A small image VQ-VAE, trained from scratch.
Data: 194171 training examples, 1.3 epochs.
Rows from block 18 of the encoder of a small image VQ-VAE, named by matrix and row number. Each number is 50 + 12 x the weight over its row's rms, rounded and kept within 0 to 99. All counts start at 0.
Before each channel's rows are labels from the 100 images, of 14976, where the channel reaches its highest value: "responds to" is what is common among them. Only what is clearly more common there than usual is listed. The data: microscope photos of single blood and bone marrow cells.
# conv1: bottleneck pointwise conv (encoder.blocks.19.conv1.weight, 160x600x1x1), inputs 75-149

responds to: smear: peripheral blood
conv1.111:47 50 65 47 59 48 51 65 66 58 37 51 45 52 71 34 50 53 52 54 27 49 56 57 40 53 45 42 46 34 62 57 47 50 37 49 44 41 24 39 46 67 47 48 74 53 64 29 58 59 63 66 42 67 58 41 45 42 39 51 62 45 63 64 68 50 66 52 52 72 50 53 52 51 41

responds to: cell type: segmented neutrophil
conv1.50:67 68 63 60 69 45 46 56 45 32 39 62 63 61 60 86 35 51 48 46 45 55 23 47 39 53 45 41 39 55 56 55 40 44 62 61 35 44 51 45 52 62 56 54 24 37 35 68 42 43 40 49 28 58 33 60 35 57 74 41 52 52 41 53 71 50 55 58 48 44 43 42 54 42 54

responds to: cell type: segmented neutrophil; smear: peripheral blood
conv1.55:54 47 52 41 56 68 65 35 72 50 69 40 51 54 40 52 49 47 71 56 70 61 46 59 55 51 38 55 37 60 44 43 42 40 45 59 48 51 46 56 61 19 57 39 50 39 40 59 47 56 48 42 46 50 42 47 51 56 55 56 47 66 44 52 37 40 34 42 54 48 51 75 53 50 31

responds to: cell type: segmented neutrophil
conv1.94:41 44 69 41 39 62 49 61 61 51 35 38 65 46 54 46 44 46 58 40 63 64 57 64 44 53 36 72 48 49 55 26 73 51 36 64 42 67 77 54 48 43 60 41 59 51 56 53 37 41 37 47 56 45 38 53 43 56 32 38 56 51 51 57 49 72 45 53 49 25 63 60 39 45 32

responds to: smear: peripheral blood; cell type: segmented neutrophil
conv1.114:56 41 34 48 55 37 42 60 47 66 56 54 71 28 54 45 54 65 51 52 58 56 56 48 81 50 65 28 50 38 50 59 51 62 57 46 85 47 63 53 51 48 45 55 44 51 41 50 51 57 46 47 38 62 62 40 37 51 53 33 49 63 57 38 51 50 36 52 44 58 62 46 45 39 53

responds to: cell type: segmented neutrophil; smear: peripheral blood
conv1.25:48 42 62 57 52 64 54 41 47 49 47 47 32 30 46 59 55 60 51 53 62 53 49 43 68 62 47 37 49 43 80 41 32 59 29 61 60 44 59 32 41 61 75 39 39 49 53 64 51 23 57 54 60 43 48 52 51 56 61 57 52 43 71 62 67 45 48 47 41 62 53 40 66 55 61

responds to: smear: peripheral blood
conv1.52:80 58 59 39 59 45 29 62 67 63 36 67 64 46 49 55 77 71 32 36 40 58 44 72 66 45 44 42 62 51 35 48 45 49 51 52 47 50 50 59 38 63 50 57 56 52 43 62 55 76 52 56 61 70 50 47 46 39 50 40 45 35 66 55 65 56 22 41 50 74 35 36 44 36 50

responds to: smear: peripheral blood; cell type: segmented neutrophil
conv1.76:49 50 30 44 56 65 66 48 44 68 70 48 48 35 53 51 33 56 38 78 40 76 40 49 58 43 41 55 65 38 35 53 45 71 50 47 56 45 57 53 53 59 53 71 66 38 29 31 38 51 54 36 55 55 48 57 70 41 55 75 52 57 42 56 50 58 53 52 43 39 52 77 53 66 36

responds to: smear: peripheral blood
conv1.12:24 61 44 26 28 37 54 45 53 35 48 62 58 40 35 23 46 44 32 45 53 50 54 61 38 60 49 52 54 57 32 59 57 52 75 63 65 53 52 49 58 60 54 56 58 46 64 59 52 62 40 35 68 64 48 47 56 64 50 57 26 48 36 53 67 66 47 49 71 62 60 51 41 45 34

responds to: smear: peripheral blood
conv1.96:46 43 58 54 66 57 66 54 33 56 42 55 45 63 58 79 62 18 43 60 30 39 62 51 62 52 48 54 60 50 54 36 51 32 69 71 46 50 46 58 48 47 27 54 37 40 75 37 35 40 55 42 33 45 48 29 50 74 45 39 43 60 41 45 40 48 31 66 46 34 60 86 47 52 51

responds to: smear: peripheral blood
conv1.135:40 47 66 55 54 39 51 32 63 70 63 50 40 41 79 59 76 41 40 33 64 32 46 56 40 44 39 48 50 49 37 62 71 48 50 75 47 26 90 47 31 42 54 39 27 64 57 43 48 67 36 44 61 51 46 49 68 37 34 50 38 38 31 44 62 45 51 47 50 68 55 63 55 72 54

responds to: cell type: segmented neutrophil; smear: peripheral blood
conv1.65:64 63 48 36 33 20 58 56 60 48 58 48 55 74 48 33 58 49 52 49 52 40 73 43 47 62 52 38 46 48 52 57 54 56 72 60 55 58 43 55 49 52 65 35 57 57 76 54 54 32 41 25 30 44 33 35 59 52 54 63 46 51 62 43 38 62 30 53 32 54 67 52 57 51 25

responds to: smear: peripheral blood; cell type: segmented neutrophil
conv1.119:63 52 36 39 45 51 48 52 45 70 63 56 66 52 46 41 25 44 26 51 25 49 55 37 55 57 38 23 50 41 38 61 58 30 39 43 60 30 62 57 29 61 62 46 43 40 60 35 49 58 32 47 51 50 49 55 55 51 45 58 43 45 59 25 35 34 35 59 40 62 37 45 43 49 61

responds to: cell type: segmented neutrophil; smear: peripheral blood
conv1.156:49 28 67 47 18 44 67 70 30 56 45 37 50 69 63 67 40 62 51 52 49 67 60 52 61 61 47 55 49 47 57 39 48 43 53 69 41 45 42 39 50 44 38 39 53 60 65 56 32 32 43 52 32 33 55 40 51 30 35 44 47 34 46 60 59 34 53 36 54 49 48 54 46 47 58

responds to: cell type: segmented neutrophil; smear: peripheral blood
conv1.40:31 58 59 60 40 40 50 53 46 49 85 43 49 57 57 55 55 40 59 58 71 54 36 44 45 45 62 52 47 62 46 51 65 41 49 35 60 36 50 59 41 55 49 56 61 57 50 44 41 68 65 42 51 51 37 35 36 41 58 51 37 49 49 25 68 53 68 55 38 68 43 51 52 43 53

responds to: smear: peripheral blood
conv1.64:33 44 37 69 45 43 72 54 44 29 51 15 80 64 42 58 47 54 53 46 65 51 51 53 46 78 55 50 56 29 57 46 47 69 41 57 30 48 38 57 48 65 53 32 53 33 45 45 37 51 73 51 63 51 43 52 44 35 20 55 57 48 47 47 55 58 47 53 51 72 59 61 42 40 42

responds to: cell type: segmented neutrophil
conv1.115:48 66 31 36 46 58 57 71 54 49 53 34 40 65 39 41 33 40 55 50 54 58 42 56 31 66 14 41 46 47 52 66 32 68 49 44 44 46 44 20 70 55 48 52 50 50 75 57 54 58 66 59 64 52 59 52 26 50 40 68 40 63 52 66 62 54 62 49 58 41 49 44 44 50 47

responds to: smear: peripheral blood; cell type: segmented neutrophil
conv1.145:31 47 53 41 33 50 53 47 40 46 43 47 41 40 64 53 53 35 27 41 46 60 41 58 46 44 39 61 44 24 65 36 54 37 56 60 32 47 76 42 52 49 49 42 53 50 74 56 55 54 56 39 36 49 18 46 40 36 54 68 45 40 34 59 51 47 55 77 56 37 51 60 58 35 61

responds to: cell type: segmented neutrophil; smear: peripheral blood
conv1.128:76 33 28 67 49 60 48 55 54 29 43 46 55 45 47 46 42 65 43 32 66 58 56 46 41 55 40 36 56 66 44 43 54 60 31 50 58 42 35 36 48 38 51 43 65 49 46 52 42 65 50 17 60 45 31 47 44 27 42 29 40 52 35 64 41 55 41 38 53 53 50 41 37 58 40

responds to: cell type: segmented neutrophil
conv1.106:35 53 34 42 61 65 55 50 59 65 47 47 66 44 57 68 58 57 42 49 53 50 51 52 47 63 47 71 34 71 69 41 31 57 55 51 51 49 79 58 41 57 60 71 55 43 14 37 68 54 40 44 56 48 37 43 48 58 56 57 68 55 38 52 47 77 48 42 32 37 49 30 59 40 80

responds to: cell type: segmented neutrophil; smear: peripheral blood
conv1.82:58 55 41 44 39 46 58 50 40 53 33 37 55 55 39 64 58 47 37 63 51 56 46 41 60 44 68 39 64 40 51 53 31 52 42 64 63 45 39 61 41 52 56 45 52 52 50 57 55 49 84 64 56 49 65 56 48 45 35 60 56 66 65 59 53 48 59 63 61 40 62 82 68 54 41

responds to: smear: peripheral blood
conv1.59:46 50 67 64 68 67 54 33 58 33 57 33 48 40 34 31 42 47 72 40 62 56 43 54 44 67 37 57 52 67 44 54 41 64 25 55 44 52 78 62 47 25 63 64 62 55 51 61 65 53 51 55 68 59 45 44 45 54 43 35 34 58 66 65 49 30 64 52 58 29 58 30 49 54 24

responds to: cell type: segmented neutrophil; smear: peripheral blood
conv1.125:62 45 63 41 65 62 61 63 50 45 40 48 46 22 43 57 65 55 46 44 71 44 38 76 32 56 36 55 52 54 42 45 45 39 45 49 60 51 59 48 62 59 40 66 54 47 45 48 49 58 63 49 49 64 53 42 47 45 53 49 60 33 60 38 36 46 57 54 73 80 67 61 51 46 47

responds to: smear: peripheral blood
conv1.124:60 52 37 35 68 59 45 40 66 39 38 55 29 42 59 49 50 52 45 45 48 50 52 36 26 59 52 33 57 36 49 54 36 58 52 65 48 42 36 42 58 42 52 41 35 35 75 35 55 43 35 50 53 64 59 64 72 36 76 46 64 60 41 47 32 24 83 49 44 34 59 40 44 61 38

responds to: cell type: segmented neutrophil; smear: peripheral blood
conv1.80:42 58 34 55 44 55 51 40 52 43 46 35 40 42 92 46 52 37 41 42 55 49 49 79 52 24 59 45 50 56 38 41 38 40 50 43 46 48 58 43 47 62 56 53 40 50 59 34 39 65 44 41 46 44 39 41 25 60 43 40 22 43 47 57 54 70 32 46 34 48 46 52 56 31 39

responds to: smear: peripheral blood
conv1.144:46 52 63 58 50 55 52 48 51 63 50 56 35 37 64 58 68 44 63 51 41 44 54 79 38 47 43 49 58 51 49 73 48 43 62 70 49 43 28 49 44 28 43 35 28 54 63 50 34 48 35 49 57 36 50 58 59 64 78 44 62 45 72 64 54 67 46 58 46 45 66 43 53 50 71

responds to: smear: peripheral blood; cell type: segmented neutrophil
conv1.14:48 37 51 39 50 37 44 70 51 66 56 50 38 58 37 36 44 44 63 70 50 56 64 44 33 55 57 32 46 45 51 47 39 44 70 69 54 34 46 17 47 50 55 72 66 55 83 46 57 40 56 63 40 54 68 48 32 36 43 64 49 62 33 46 64 51 60 57 59 40 44 38 36 56 37

responds to: cell type: segmented neutrophil; smear: peripheral blood
conv1.28:43 45 55 38 50 41 49 25 49 59 50 35 61 52 55 63 53 46 58 56 42 35 55 36 37 47 41 58 41 64 36 41 26 30 50 40 48 43 28 50 64 51 52 55 59 40 47 26 54 36 50 32 46 34 55 24 39 65 55 42 65 57 46 66 64 64 62 50 49 45 35 65 56 75 68

responds to: cell type: segmented neutrophil
conv1.142:32 69 48 46 30 58 50 46 59 54 44 26 63 47 38 28 30 62 46 39 46 48 66 67 55 38 34 39 39 52 61 60 32 56 67 61 70 38 71 53 56 55 67 58 52 25 60 49 51 67 37 36 39 49 50 63 51 51 40 43 44 51 47 39 62 36 41 35 63 61 40 69 31 59 67

responds to: cell type: segmented neutrophil
conv1.102:73 54 45 48 52 55 40 33 55 51 63 70 55 48 58 67 58 42 56 41 59 58 52 18 46 39 45 63 56 59 55 55 50 68 55 44 46 24 50 43 59 59 47 31 67 60 60 31 54 47 39 52 28 33 52 59 46 57 50 64 57 53 51 43 37 37 54 34 46 44 39 58 51 64 54

responds to: cell type: segmented neutrophil; smear: peripheral blood
conv1.84:46 60 71 43 42 19 59 53 46 51 68 37 49 38 58 36 49 60 54 61 51 44 22 57 55 65 44 43 45 49 54 35 55 73 45 39 55 51 44 24 44 31 58 58 57 47 37 53 62 55 73 38 49 62 47 28 68 48 30 40 47 47 49 61 65 59 57 60 59 66 63 63 68 46 44

responds to: cell type: segmented neutrophil
conv1.43:66 43 46 61 55 59 68 51 49 45 53 51 58 54 65 46 48 38 63 44 41 52 56 50 60 54 49 51 41 45 48 66 39 33 62 36 47 44 41 55 31 60 54 61 58 46 68 51 59 44 52 41 28 68 49 48 57 35 53 51 57 67 37 33 38 38 51 52 52 40 54 46 55 52 43

responds to: smear: peripheral blood; cell type: segmented neutrophil
conv1.141:60 51 53 50 50 39 45 45 55 71 52 45 61 54 55 56 59 57 44 65 43 68 51 44 41 26 41 47 60 42 52 52 39 64 40 61 45 56 24 46 40 53 52 75 30 39 69 55 64 43 60 51 35 47 64 46 28 68 64 57 40 57 39 55 66 40 61 51 54 43 31 54 67 71 55

responds to: cell type: segmented neutrophil; smear: peripheral blood
conv1.149:34 42 27 46 52 58 56 33 56 35 58 62 56 44 38 54 38 38 53 56 49 37 43 42 49 43 63 48 36 53 38 46 45 40 50 22 55 47 27 78 52 72 60 75 65 35 43 40 54 44 39 35 36 45 50 51 49 58 57 44 52 41 53 43 42 47 60 50 32 52 55 47 58 75 49

responds to: smear: peripheral blood
conv1.77:39 60 49 46 36 59 91 60 62 57 71 33 64 64 51 48 47 43 26 55 68 49 54 47 55 51 48 56 54 23 51 56 68 67 58 49 48 47 44 33 49 32 54 47 38 72 63 18 40 63 46 58 36 42 40 34 47 59 70 58 50 36 54 41 54 38 60 45 37 48 61 50 48 57 58

responds to: cell type: segmented neutrophil
conv1.157:54 61 63 55 52 47 44 47 42 41 53 40 52 46 53 55 67 35 64 66 43 57 51 46 51 60 40 56 40 56 34 43 55 59 43 60 52 41 38 46 63 32 42 48 47 54 64 57 58 56 33 39 62 53 44 52 38 43 48 57 44 56 38 69 31 49 48 46 63 31 46 43 56 52 48

responds to: cell type: segmented neutrophil; smear: peripheral blood
conv1.22:56 44 49 32 20 66 53 32 55 56 61 52 44 68 67 40 50 60 29 50 47 66 47 54 73 35 40 59 64 43 56 61 54 51 68 42 32 55 64 35 51 47 46 42 46 45 41 46 55 53 50 63 41 69 53 44 52 37 35 48 54 31 53 42 58 45 35 59 43 46 60 45 54 38 45

responds to: cell type: segmented neutrophil; smear: peripheral blood
conv1.75:60 51 51 60 42 44 75 52 53 69 64 37 60 30 56 45 56 56 57 59 47 43 53 48 47 53 52 43 62 52 46 61 54 59 55 47 56 66 41 54 44 45 50 29 59 60 38 67 52 49 58 51 55 47 24 55 60 41 64 50 45 40 29 43 74 47 41 53 52 46 44 53 52 46 49

responds to: cell type: segmented neutrophil; smear: peripheral blood
conv1.131:63 48 60 55 45 39 50 55 39 67 50 45 51 51 41 38 47 52 60 61 62 56 61 50 37 67 49 43 56 44 49 47 53 45 50 51 49 49 74 52 57 60 50 49 58 40 52 55 40 43 61 65 54 40 41 46 58 72 56 53 27 59 24 59 60 59 57 44 72 56 59 52 69 50 49

responds to: cell type: segmented neutrophil; smear: peripheral blood
conv1.138:52 48 26 77 43 52 64 36 54 59 55 40 37 84 38 31 51 47 61 62 70 63 52 55 39 49 40 40 43 34 62 57 56 54 40 37 37 53 59 31 48 36 49 45 51 66 56 49 46 43 48 53 43 52 49 43 55 50 30 37 59 44 63 55 89 59 45 56 57 39 45 43 57 49 32

responds to: cell type: segmented neutrophil; smear: peripheral blood
conv1.79:39 49 58 41 51 51 50 49 57 53 76 52 50 49 45 49 46 53 37 70 66 50 30 60 44 48 62 52 60 38 57 42 70 53 51 35 41 46 42 30 54 42 67 62 64 61 55 60 59 41 30 68 55 40 45 52 57 40 44 42 39 48 37 55 44 52 51 50 57 54 81 48 54 53 56

responds to: cell type: segmented neutrophil; smear: peripheral blood
conv1.137:45 57 61 30 46 55 52 55 62 41 52 24 59 46 59 65 64 54 66 21 58 46 53 46 41 46 68 52 38 48 74 59 28 35 31 41 59 41 53 51 49 52 43 58 61 59 54 60 51 32 60 42 45 62 69 62 47 73 52 53 48 42 52 54 68 49 51 50 56 53 42 56 45 74 49

responds to: smear: peripheral blood
conv1.9:65 53 48 53 61 64 57 58 55 54 46 53 52 54 60 40 52 46 59 53 60 72 45 53 58 47 47 28 49 55 49 70 60 59 45 56 60 41 71 61 63 52 49 49 37 52 26 64 63 76 51 67 52 47 45 60 44 65 50 40 71 48 55 43 49 62 40 75 42 44 52 68 41 39 49

responds to: cell type: erythroblast
conv1.15:30 57 25 44 60 47 50 49 55 42 47 61 64 53 72 23 66 52 28 12 52 62 42 44 51 52 50 56 59 44 61 44 74 50 48 47 53 44 59 71 60 57 46 50 59 47 41 44 49 46 57 53 38 23 49 77 62 57 53 60 41 56 37 45 55 33 56 63 39 41 55 47 68 42 42

responds to: cell type: segmented neutrophil
conv1.29:36 66 68 59 43 37 47 52 54 40 60 45 38 47 45 81 39 39 44 49 62 44 50 73 59 53 63 34 48 52 62 58 67 58 71 48 65 56 59 43 50 42 32 55 43 49 46 53 67 50 54 60 67 56 48 57 52 56 48 51 53 53 51 59 40 43 52 41 46 49 59 44 42 47 47

responds to: cell type: segmented neutrophil; smear: peripheral blood
conv1.63:52 38 55 46 29 41 35 48 32 50 34 65 49 36 54 61 61 57 53 57 52 44 56 40 62 71 34 31 48 55 52 30 47 47 60 61 44 57 26 62 47 46 54 46 53 45 51 34 58 58 51 30 47 60 67 51 48 45 34 41 51 37 38 57 61 55 52 64 39 61 50 48 64 32 33

responds to: smear: peripheral blood
conv1.146:36 51 42 51 60 41 57 67 62 37 35 51 43 62 69 42 56 33 48 63 56 48 63 45 26 43 44 65 50 62 55 65 55 52 46 36 58 34 45 38 36 58 59 62 65 72 42 32 69 39 56 62 31 56 55 60 41 45 50 34 68 32 54 48 50 35 48 54 43 34 51 68 54 55 48

responds to: cell type: segmented neutrophil; smear: peripheral blood
conv1.31:47 23 71 57 66 52 63 46 65 55 55 52 35 33 56 47 39 49 53 49 34 46 55 62 28 34 33 38 49 36 57 51 54 30 40 46 59 51 53 52 47 29 59 53 50 57 57 27 39 57 56 30 70 51 48 77 52 58 36 43 35 54 67 46 50 50 62 63 56 39 54 55 52 43 40

responds to: smear: peripheral blood; cell type: segmented neutrophil
conv1.130:57 47 58 44 56 61 56 54 34 49 54 62 59 40 56 72 48 54 44 61 41 47 49 44 49 70 57 71 34 40 41 46 58 53 39 24 63 29 59 48 28 44 57 30 33 59 50 51 45 36 55 45 47 36 45 27 72 64 60 64 49 36 39 59 49 49 69 26 41 48 48 47 46 79 51

responds to: smear: peripheral blood; cell type: segmented neutrophil
conv1.86:68 55 62 69 63 69 50 51 59 74 54 51 49 56 40 54 47 47 49 28 60 67 39 50 47 46 55 53 52 61 69 29 38 56 41 39 55 59 26 46 54 79 30 43 55 21 35 49 54 43 41 31 38 61 36 49 41 56 44 45 67 51 50 44 65 43 49 55 49 45 58 48 51 28 29

responds to: cell type: segmented neutrophil
conv1.133:50 52 58 63 60 58 37 51 50 57 49 54 43 45 42 48 49 71 55 72 32 34 68 36 59 42 59 36 49 47 55 49 50 45 49 47 45 50 33 51 44 41 57 50 46 47 62 45 40 70 38 54 51 52 41 72 76 66 54 54 61 41 43 55 57 41 35 36 46 64 41 38 57 39 47

responds to: cell type: segmented neutrophil; smear: peripheral blood
conv1.105:60 52 49 57 44 41 70 39 55 63 59 43 71 47 66 42 56 43 48 73 51 35 48 59 60 72 45 57 44 36 52 49 54 38 52 56 31 55 49 48 38 45 45 37 67 50 50 43 52 55 52 37 46 52 51 47 45 33 41 46 80 51 63 43 50 45 46 55 53 49 50 48 50 56 53

responds to: smear: peripheral blood
conv1.3:15 62 67 50 53 54 43 56 64 52 28 58 60 44 35 48 44 55 34 54 46 52 38 47 42 25 45 62 39 40 51 55 48 46 53 45 71 39 72 31 37 43 46 53 44 69 47 45 64 44 54 43 51 52 59 37 39 62 61 60 53 44 63 44 71 32 34 45 53 50 73 41 62 33 39

responds to: cell type: segmented neutrophil
conv1.53:43 54 54 55 72 26 56 59 47 56 61 53 39 53 70 47 59 47 45 64 70 51 36 49 61 31 36 76 32 36 50 38 50 57 49 25 58 49 44 25 33 50 59 49 34 54 53 61 48 57 35 59 43 52 51 53 39 44 49 63 33 35 56 50 48 41 50 38 53 61 47 76 59 48 54

responds to: cell type: segmented neutrophil
conv1.71:50 56 38 44 48 49 56 46 61 38 46 63 77 41 43 67 68 52 50 33 50 54 61 65 55 57 58 50 75 46 38 56 50 66 54 56 51 39 46 72 39 35 69 36 29 63 57 55 57 49 70 37 52 41 44 47 60 48 53 75 64 46 39 52 36 63 46 59 29 19 56 64 56 51 63

responds to: cell type: segmented neutrophil
conv1.158:48 44 65 64 48 45 51 44 27 50 35 36 42 48 59 56 63 59 26 38 47 55 54 65 43 65 43 54 57 55 69 33 51 37 59 67 45 66 65 47 89 59 53 41 47 39 58 11 48 47 71 55 32 59 45 57 58 69 36 51 48 43 31 65 59 61 62 63 39 48 73 47 47 56 39

responds to: cell type: segmented neutrophil; smear: peripheral blood
conv1.151:49 44 47 51 58 65 41 49 48 50 40 52 42 46 38 46 57 30 57 34 34 49 48 35 50 54 46 53 37 54 55 42 44 48 37 58 27 54 66 17 44 56 55 43 72 19 46 31 57 67 54 53 63 58 45 56 54 69 54 43 37 52 34 55 66 38 59 57 31 41 50 67 65 26 33

responds to: cell type: segmented neutrophil
conv1.97:45 62 43 50 60 82 74 55 52 75 45 52 47 57 64 61 73 34 43 63 53 61 60 37 43 50 40 55 63 39 53 70 59 50 36 51 65 51 69 65 79 51 47 62 38 56 67 78 53 65 46 52 60 41 58 65 60 51 57 58 36 53 54 27 63 50 59 56 55 53 43 45 53 35 56

responds to: cell type: segmented neutrophil
conv1.10:59 38 57 35 49 44 43 39 38 42 36 44 38 35 44 27 48 39 22 56 61 42 41 48 51 45 57 44 60 61 52 49 43 56 62 57 68 50 50 49 59 58 38 50 45 40 67 51 48 51 31 35 41 52 70 55 53 44 54 50 61 57 45 53 43 59 63 59 64 51 43 80 45 41 58

responds to: cell type: segmented neutrophil
conv1.104:40 29 59 71 53 68 49 60 63 46 67 47 61 35 42 63 63 53 49 42 47 41 68 55 61 48 41 56 21 48 53 47 33 41 46 25 46 42 48 70 49 48 23 49 49 72 59 44 60 47 47 47 61 50 53 50 61 26 32 44 53 39 49 46 53 43 55 57 74 53 43 48 42 51 53

responds to: cell type: segmented neutrophil
conv1.46:54 54 47 65 56 49 50 46 41 33 46 61 44 39 45 69 44 63 58 55 35 60 57 32 43 65 36 53 53 51 38 55 57 59 48 34 58 70 34 64 53 24 51 43 54 37 46 57 45 53 30 50 47 51 53 53 72 54 82 62 41 65 41 66 48 48 45 47 57 47 57 37 71 47 58

responds to: cell type: segmented neutrophil
conv1.123:69 57 58 70 58 49 24 50 55 48 60 41 39 59 59 58 55 48 56 44 45 59 60 35 35 57 46 46 63 54 51 55 35 41 72 42 59 39 57 49 50 41 42 63 53 63 70 47 41 52 43 63 34 34 51 60 62 73 53 61 51 48 45 53 50 49 49 63 47 56 31 49 42 56 55

responds to: cell type: segmented neutrophil
conv1.68:43 43 27 39 65 57 45 35 76 47 36 49 24 56 57 50 23 55 49 40 51 50 33 24 42 55 38 36 56 54 60 61 42 50 44 49 41 36 51 41 54 49 54 46 47 38 53 51 44 65 66 71 54 50 51 48 55 45 57 49 44 37 52 64 58 60 37 67 51 54 52 56 43 51 49

responds to: smear: peripheral blood
conv1.153:45 59 60 51 61 49 80 50 55 61 46 50 40 52 47 53 32 55 39 64 46 54 35 54 44 73 59 47 45 71 35 50 54 55 44 56 42 38 52 60 55 51 33 32 52 44 49 44 48 52 67 47 66 58 39 45 44 45 54 60 59 39 48 41 51 52 51 62 52 38 47 62 57 45 63