From a checkpoint of a small image VQ-VAE.
Model: 48-pixel images, decoder activation leaky_relu.
Rows from block 3 of the decoder of a small image VQ-VAE, named by matrix and row number. Rows with one number belong to one channel. Each number is 128 + 32 x the weight over its row's rms, rounded and kept within 0 to 255. All counts start at 0. Numbers have three digits each. After the name is the row's rms in percent of the matrix's.
After each channel's rows are labels from the 100 images, of 14976, where the channel reaches its highest value: "peak at" is the part of the image that holds the peak. Only what is clearly more common there than usual is listed. The data: microscope photos of single blood and bone marrow cells.
# convs0: first 3x3 conv (decoder.decb.0.1.convs.0.weight, 64x64x3x3, each kernel summed), inputs 0-63
# convs1: second 3x3 conv (decoder.decb.0.1.convs.1.weight, 64x64x3x3, transposed, each kernel summed), outputs 0-63

convs0.54 080:095128136134152061141143100100145151097150100092076155120102085134072094138158189091124129118132130088118191063077138099156153120103145136117099112164104110068162156104109096128077131095116203
convs1.54 093:113117151127161153111185123129074102141087178139149067106167218129163115180074125139115179122140100146143170192144092126126112103165095116112111186101147157158134095170152126113089147153147092
peak at: bottom centre

convs0.29 096:119137092167151102128154150094128142126138157152081164114155112112111156138118120130119103117076148144127111131157117155083205090169160107169126045045111140095148086108112084080140152189085084
convs1.29 094:141127141135073078156085098098151139142128139098135101119125135154166090160144122045138162106173135139105137124138183106176051162095115079089194153171155129144111125141130161139122109155213126
peak at: bottom right

convs0.12 090:093045180155116041052135115077118122086141152133097173140159104136118121103128143103088130060143083136101163103100117148161108146134096138153147131130104147091104154155101132090133091091085162
convs1.12 088:153162118132114142160104163126093143159097153124181081174169114135165155149125189137117172120093131166183127157140139148096062128123158147075055114106127105130083127096155096136121128219152081
peak at: bottom centre

convs0.23 122:158091124116139139130141122112091097156113136133138148142112132108174106134158144136142176126127166069127002162139097142045113090118106097110122151070095133210142131114158139100173131156130101
convs1.23 106:131150105132139123136076140119201149133128126106131142088148146083120166128153144152100115087095089183170179084128125106141147107133148159151120120119189099000142097120082120168124155142123173
peak at: middle left

convs0.1 102:117142088092161155186123160115180128138107075081098164148143144137109135151103143145163108127162098123065130173120115104125108152128092097133081124101095144126138114115207072101079196145175063
convs1.1 085:142107126081083127100099069149130132149137178162113145090144075111135142146142093132126125182140144167121148115144088128117105117122163174189114175199159151138147061121104164176153172098095203
peak at: middle right

convs0.16 093:153128186105177168195167121107185109097149118138139082095108146147136116155114122116122169192120178106110057157148084134079082100132191126113145118140123118144106106133100112093125137167149208
convs1.16 082:114099122101098102050112139172103141159058116110158103113105077098132123119089035118118131060102074133135137148112171098107132165176114164155134094108121097102136119139166188172124157112130158
peak at: bottom left

convs0.48 096:172147122147105125089075191144085066188141152115151062137191152160126143127143112119142106080105110093137141170132145172118122112117106182161155174180137091149135106134112139070154147126074175
convs1.48 114:109041171091162138166185078130182123112096124131100131175069132156141139127129122143098164144134110164135105112126144107173123153181203076138076122084079126114108135129105093157081142110138094
peak at: centre

convs0.15 117:158089097133111094154138100115122156150107155126110114149177139080060145131124065149089143111159071078143097149119099153144107109149075102127162141072143121151161080092144148071127091064137198
convs1.15 117:109157130116132089100113134126129145135109072122122153071129138175154087185053119123167113081125135105056116099159135127072137133074134163123056094147122103068112168136107134192154120142175109
peak at: centre

convs0.39 100:120102172125167153143070149110180080102160150106216115144113105143092150161077118196111073159110137134121109125149162117099170094133171091169146104132100149123124169125169131182076175136117145
convs1.39 086:094128091063076100176168165115141197178076074135119187150094108159091170100126146096135156105112143155122118154145110120126111127077111142117090154176133098119093144157070132077140100086108148
peak at: top left

convs0.27 104:126181153164139159147060144132145163122122167151072095139093096220089091104064075133141105106091140125155131125139105161144092114118161129181097105095125159064150128120121089127066133120099110
convs1.27 093:105084079086136070078156074090086149162144024116171130145173150077164082154164187158109134130107115111131131156105087112110130111130103149133121179141106120148148155112155141130122152162172131
peak at: bottom right

convs0.28 094:122099084144133093151098103163165128137108136131134059097113180076101183162167096138108094065140144041148167117100134107162152114130075113118149077116134130177076149126159149160114092094130166
convs1.28 125:103127127115074145157152136095070156161127111075137120063160075142136112150061163102174114143090107125138040127126117160114134197153096109128126066163126151148107139082095123180135124102115164
peak at: centre

convs0.13 097:152130096160083173174110115166149159072112177118163110126154181131127103157153080117160139160094102105137120164071087104160139182114072071103062097060152146176132130141148115129121105145133110
convs1.13 111:077142158146211134051102116133162109158182090133105144168105136151116126102110131086060158127202140117148104112140172143152143111081125176128154179151106075126141117142151108101128087107158171
peak at: middle right; centre

convs0.51 102:147066116101103131129118127045165146131083188158112149172160130128138132149088121131162156085096145106095171104112136163089150082154102086146139122145132215135118085086079107107065103127132099
convs1.51 090:119150138118125125114182129169128133136177096113157118079157101161153138147185154152129072166135133043140088160155077106157105137146073115108147136048120065090126156127146100135182167156109159
peak at: middle right; top right

convs0.53 099:115033174126116137056156172103134134115134138120192162147171094100117127134125147124172118128102096195126125110158130102101117169110156159130078137170094121040180130132117147076132098139120130
convs1.53 107:114183079164110132193116088119101136144124132140105074094067105126164114136073111130122086129162173066115091123139126131161145128196108067134131124083140124129090141105142101183102115043136120
peak at: top centre; bottom centre

convs0.25 090:133077116117107093072122130124061214054163123133134165179152091120112097149146093097162112105133175136087140085156129061110106121118083120059134134106135155121173119128094122085126131149157126
convs1.25 099:100132131151139180152110142181137109173071181114149159076179201147090120153122160171110133103160135105138098207119104188128090160158111119132090124162128112177160113097153117079134093152103141
peak at: top centre

convs0.26 088:036177146143105124132065127152092170091115122148129107112144161158069083187082067138119071137138114126085154162125066097147140143141097164150090121144103144066109134138117114126098149137125089
convs1.26 092:133097092156099154116177136114169137146121143107109114133157117090163152148163166181128098128120113118228188092123188117135126171122133108171178135097180095143171124108151149127096180189126177
peak at: middle left

convs0.21 105:082176153139148096120116051116081131113142092139115091103148160166145114149144099099086176124124155067115120126069149079161108077118083105170145149181152088120156117113183114112058116090128147
convs1.21 100:142090135123091117135115235133150151134120146086110155116101125136129135087088149134159023105145098114119114122157106192085130180150088131088106098080129160144130165111107121166186105125094124
peak at: centre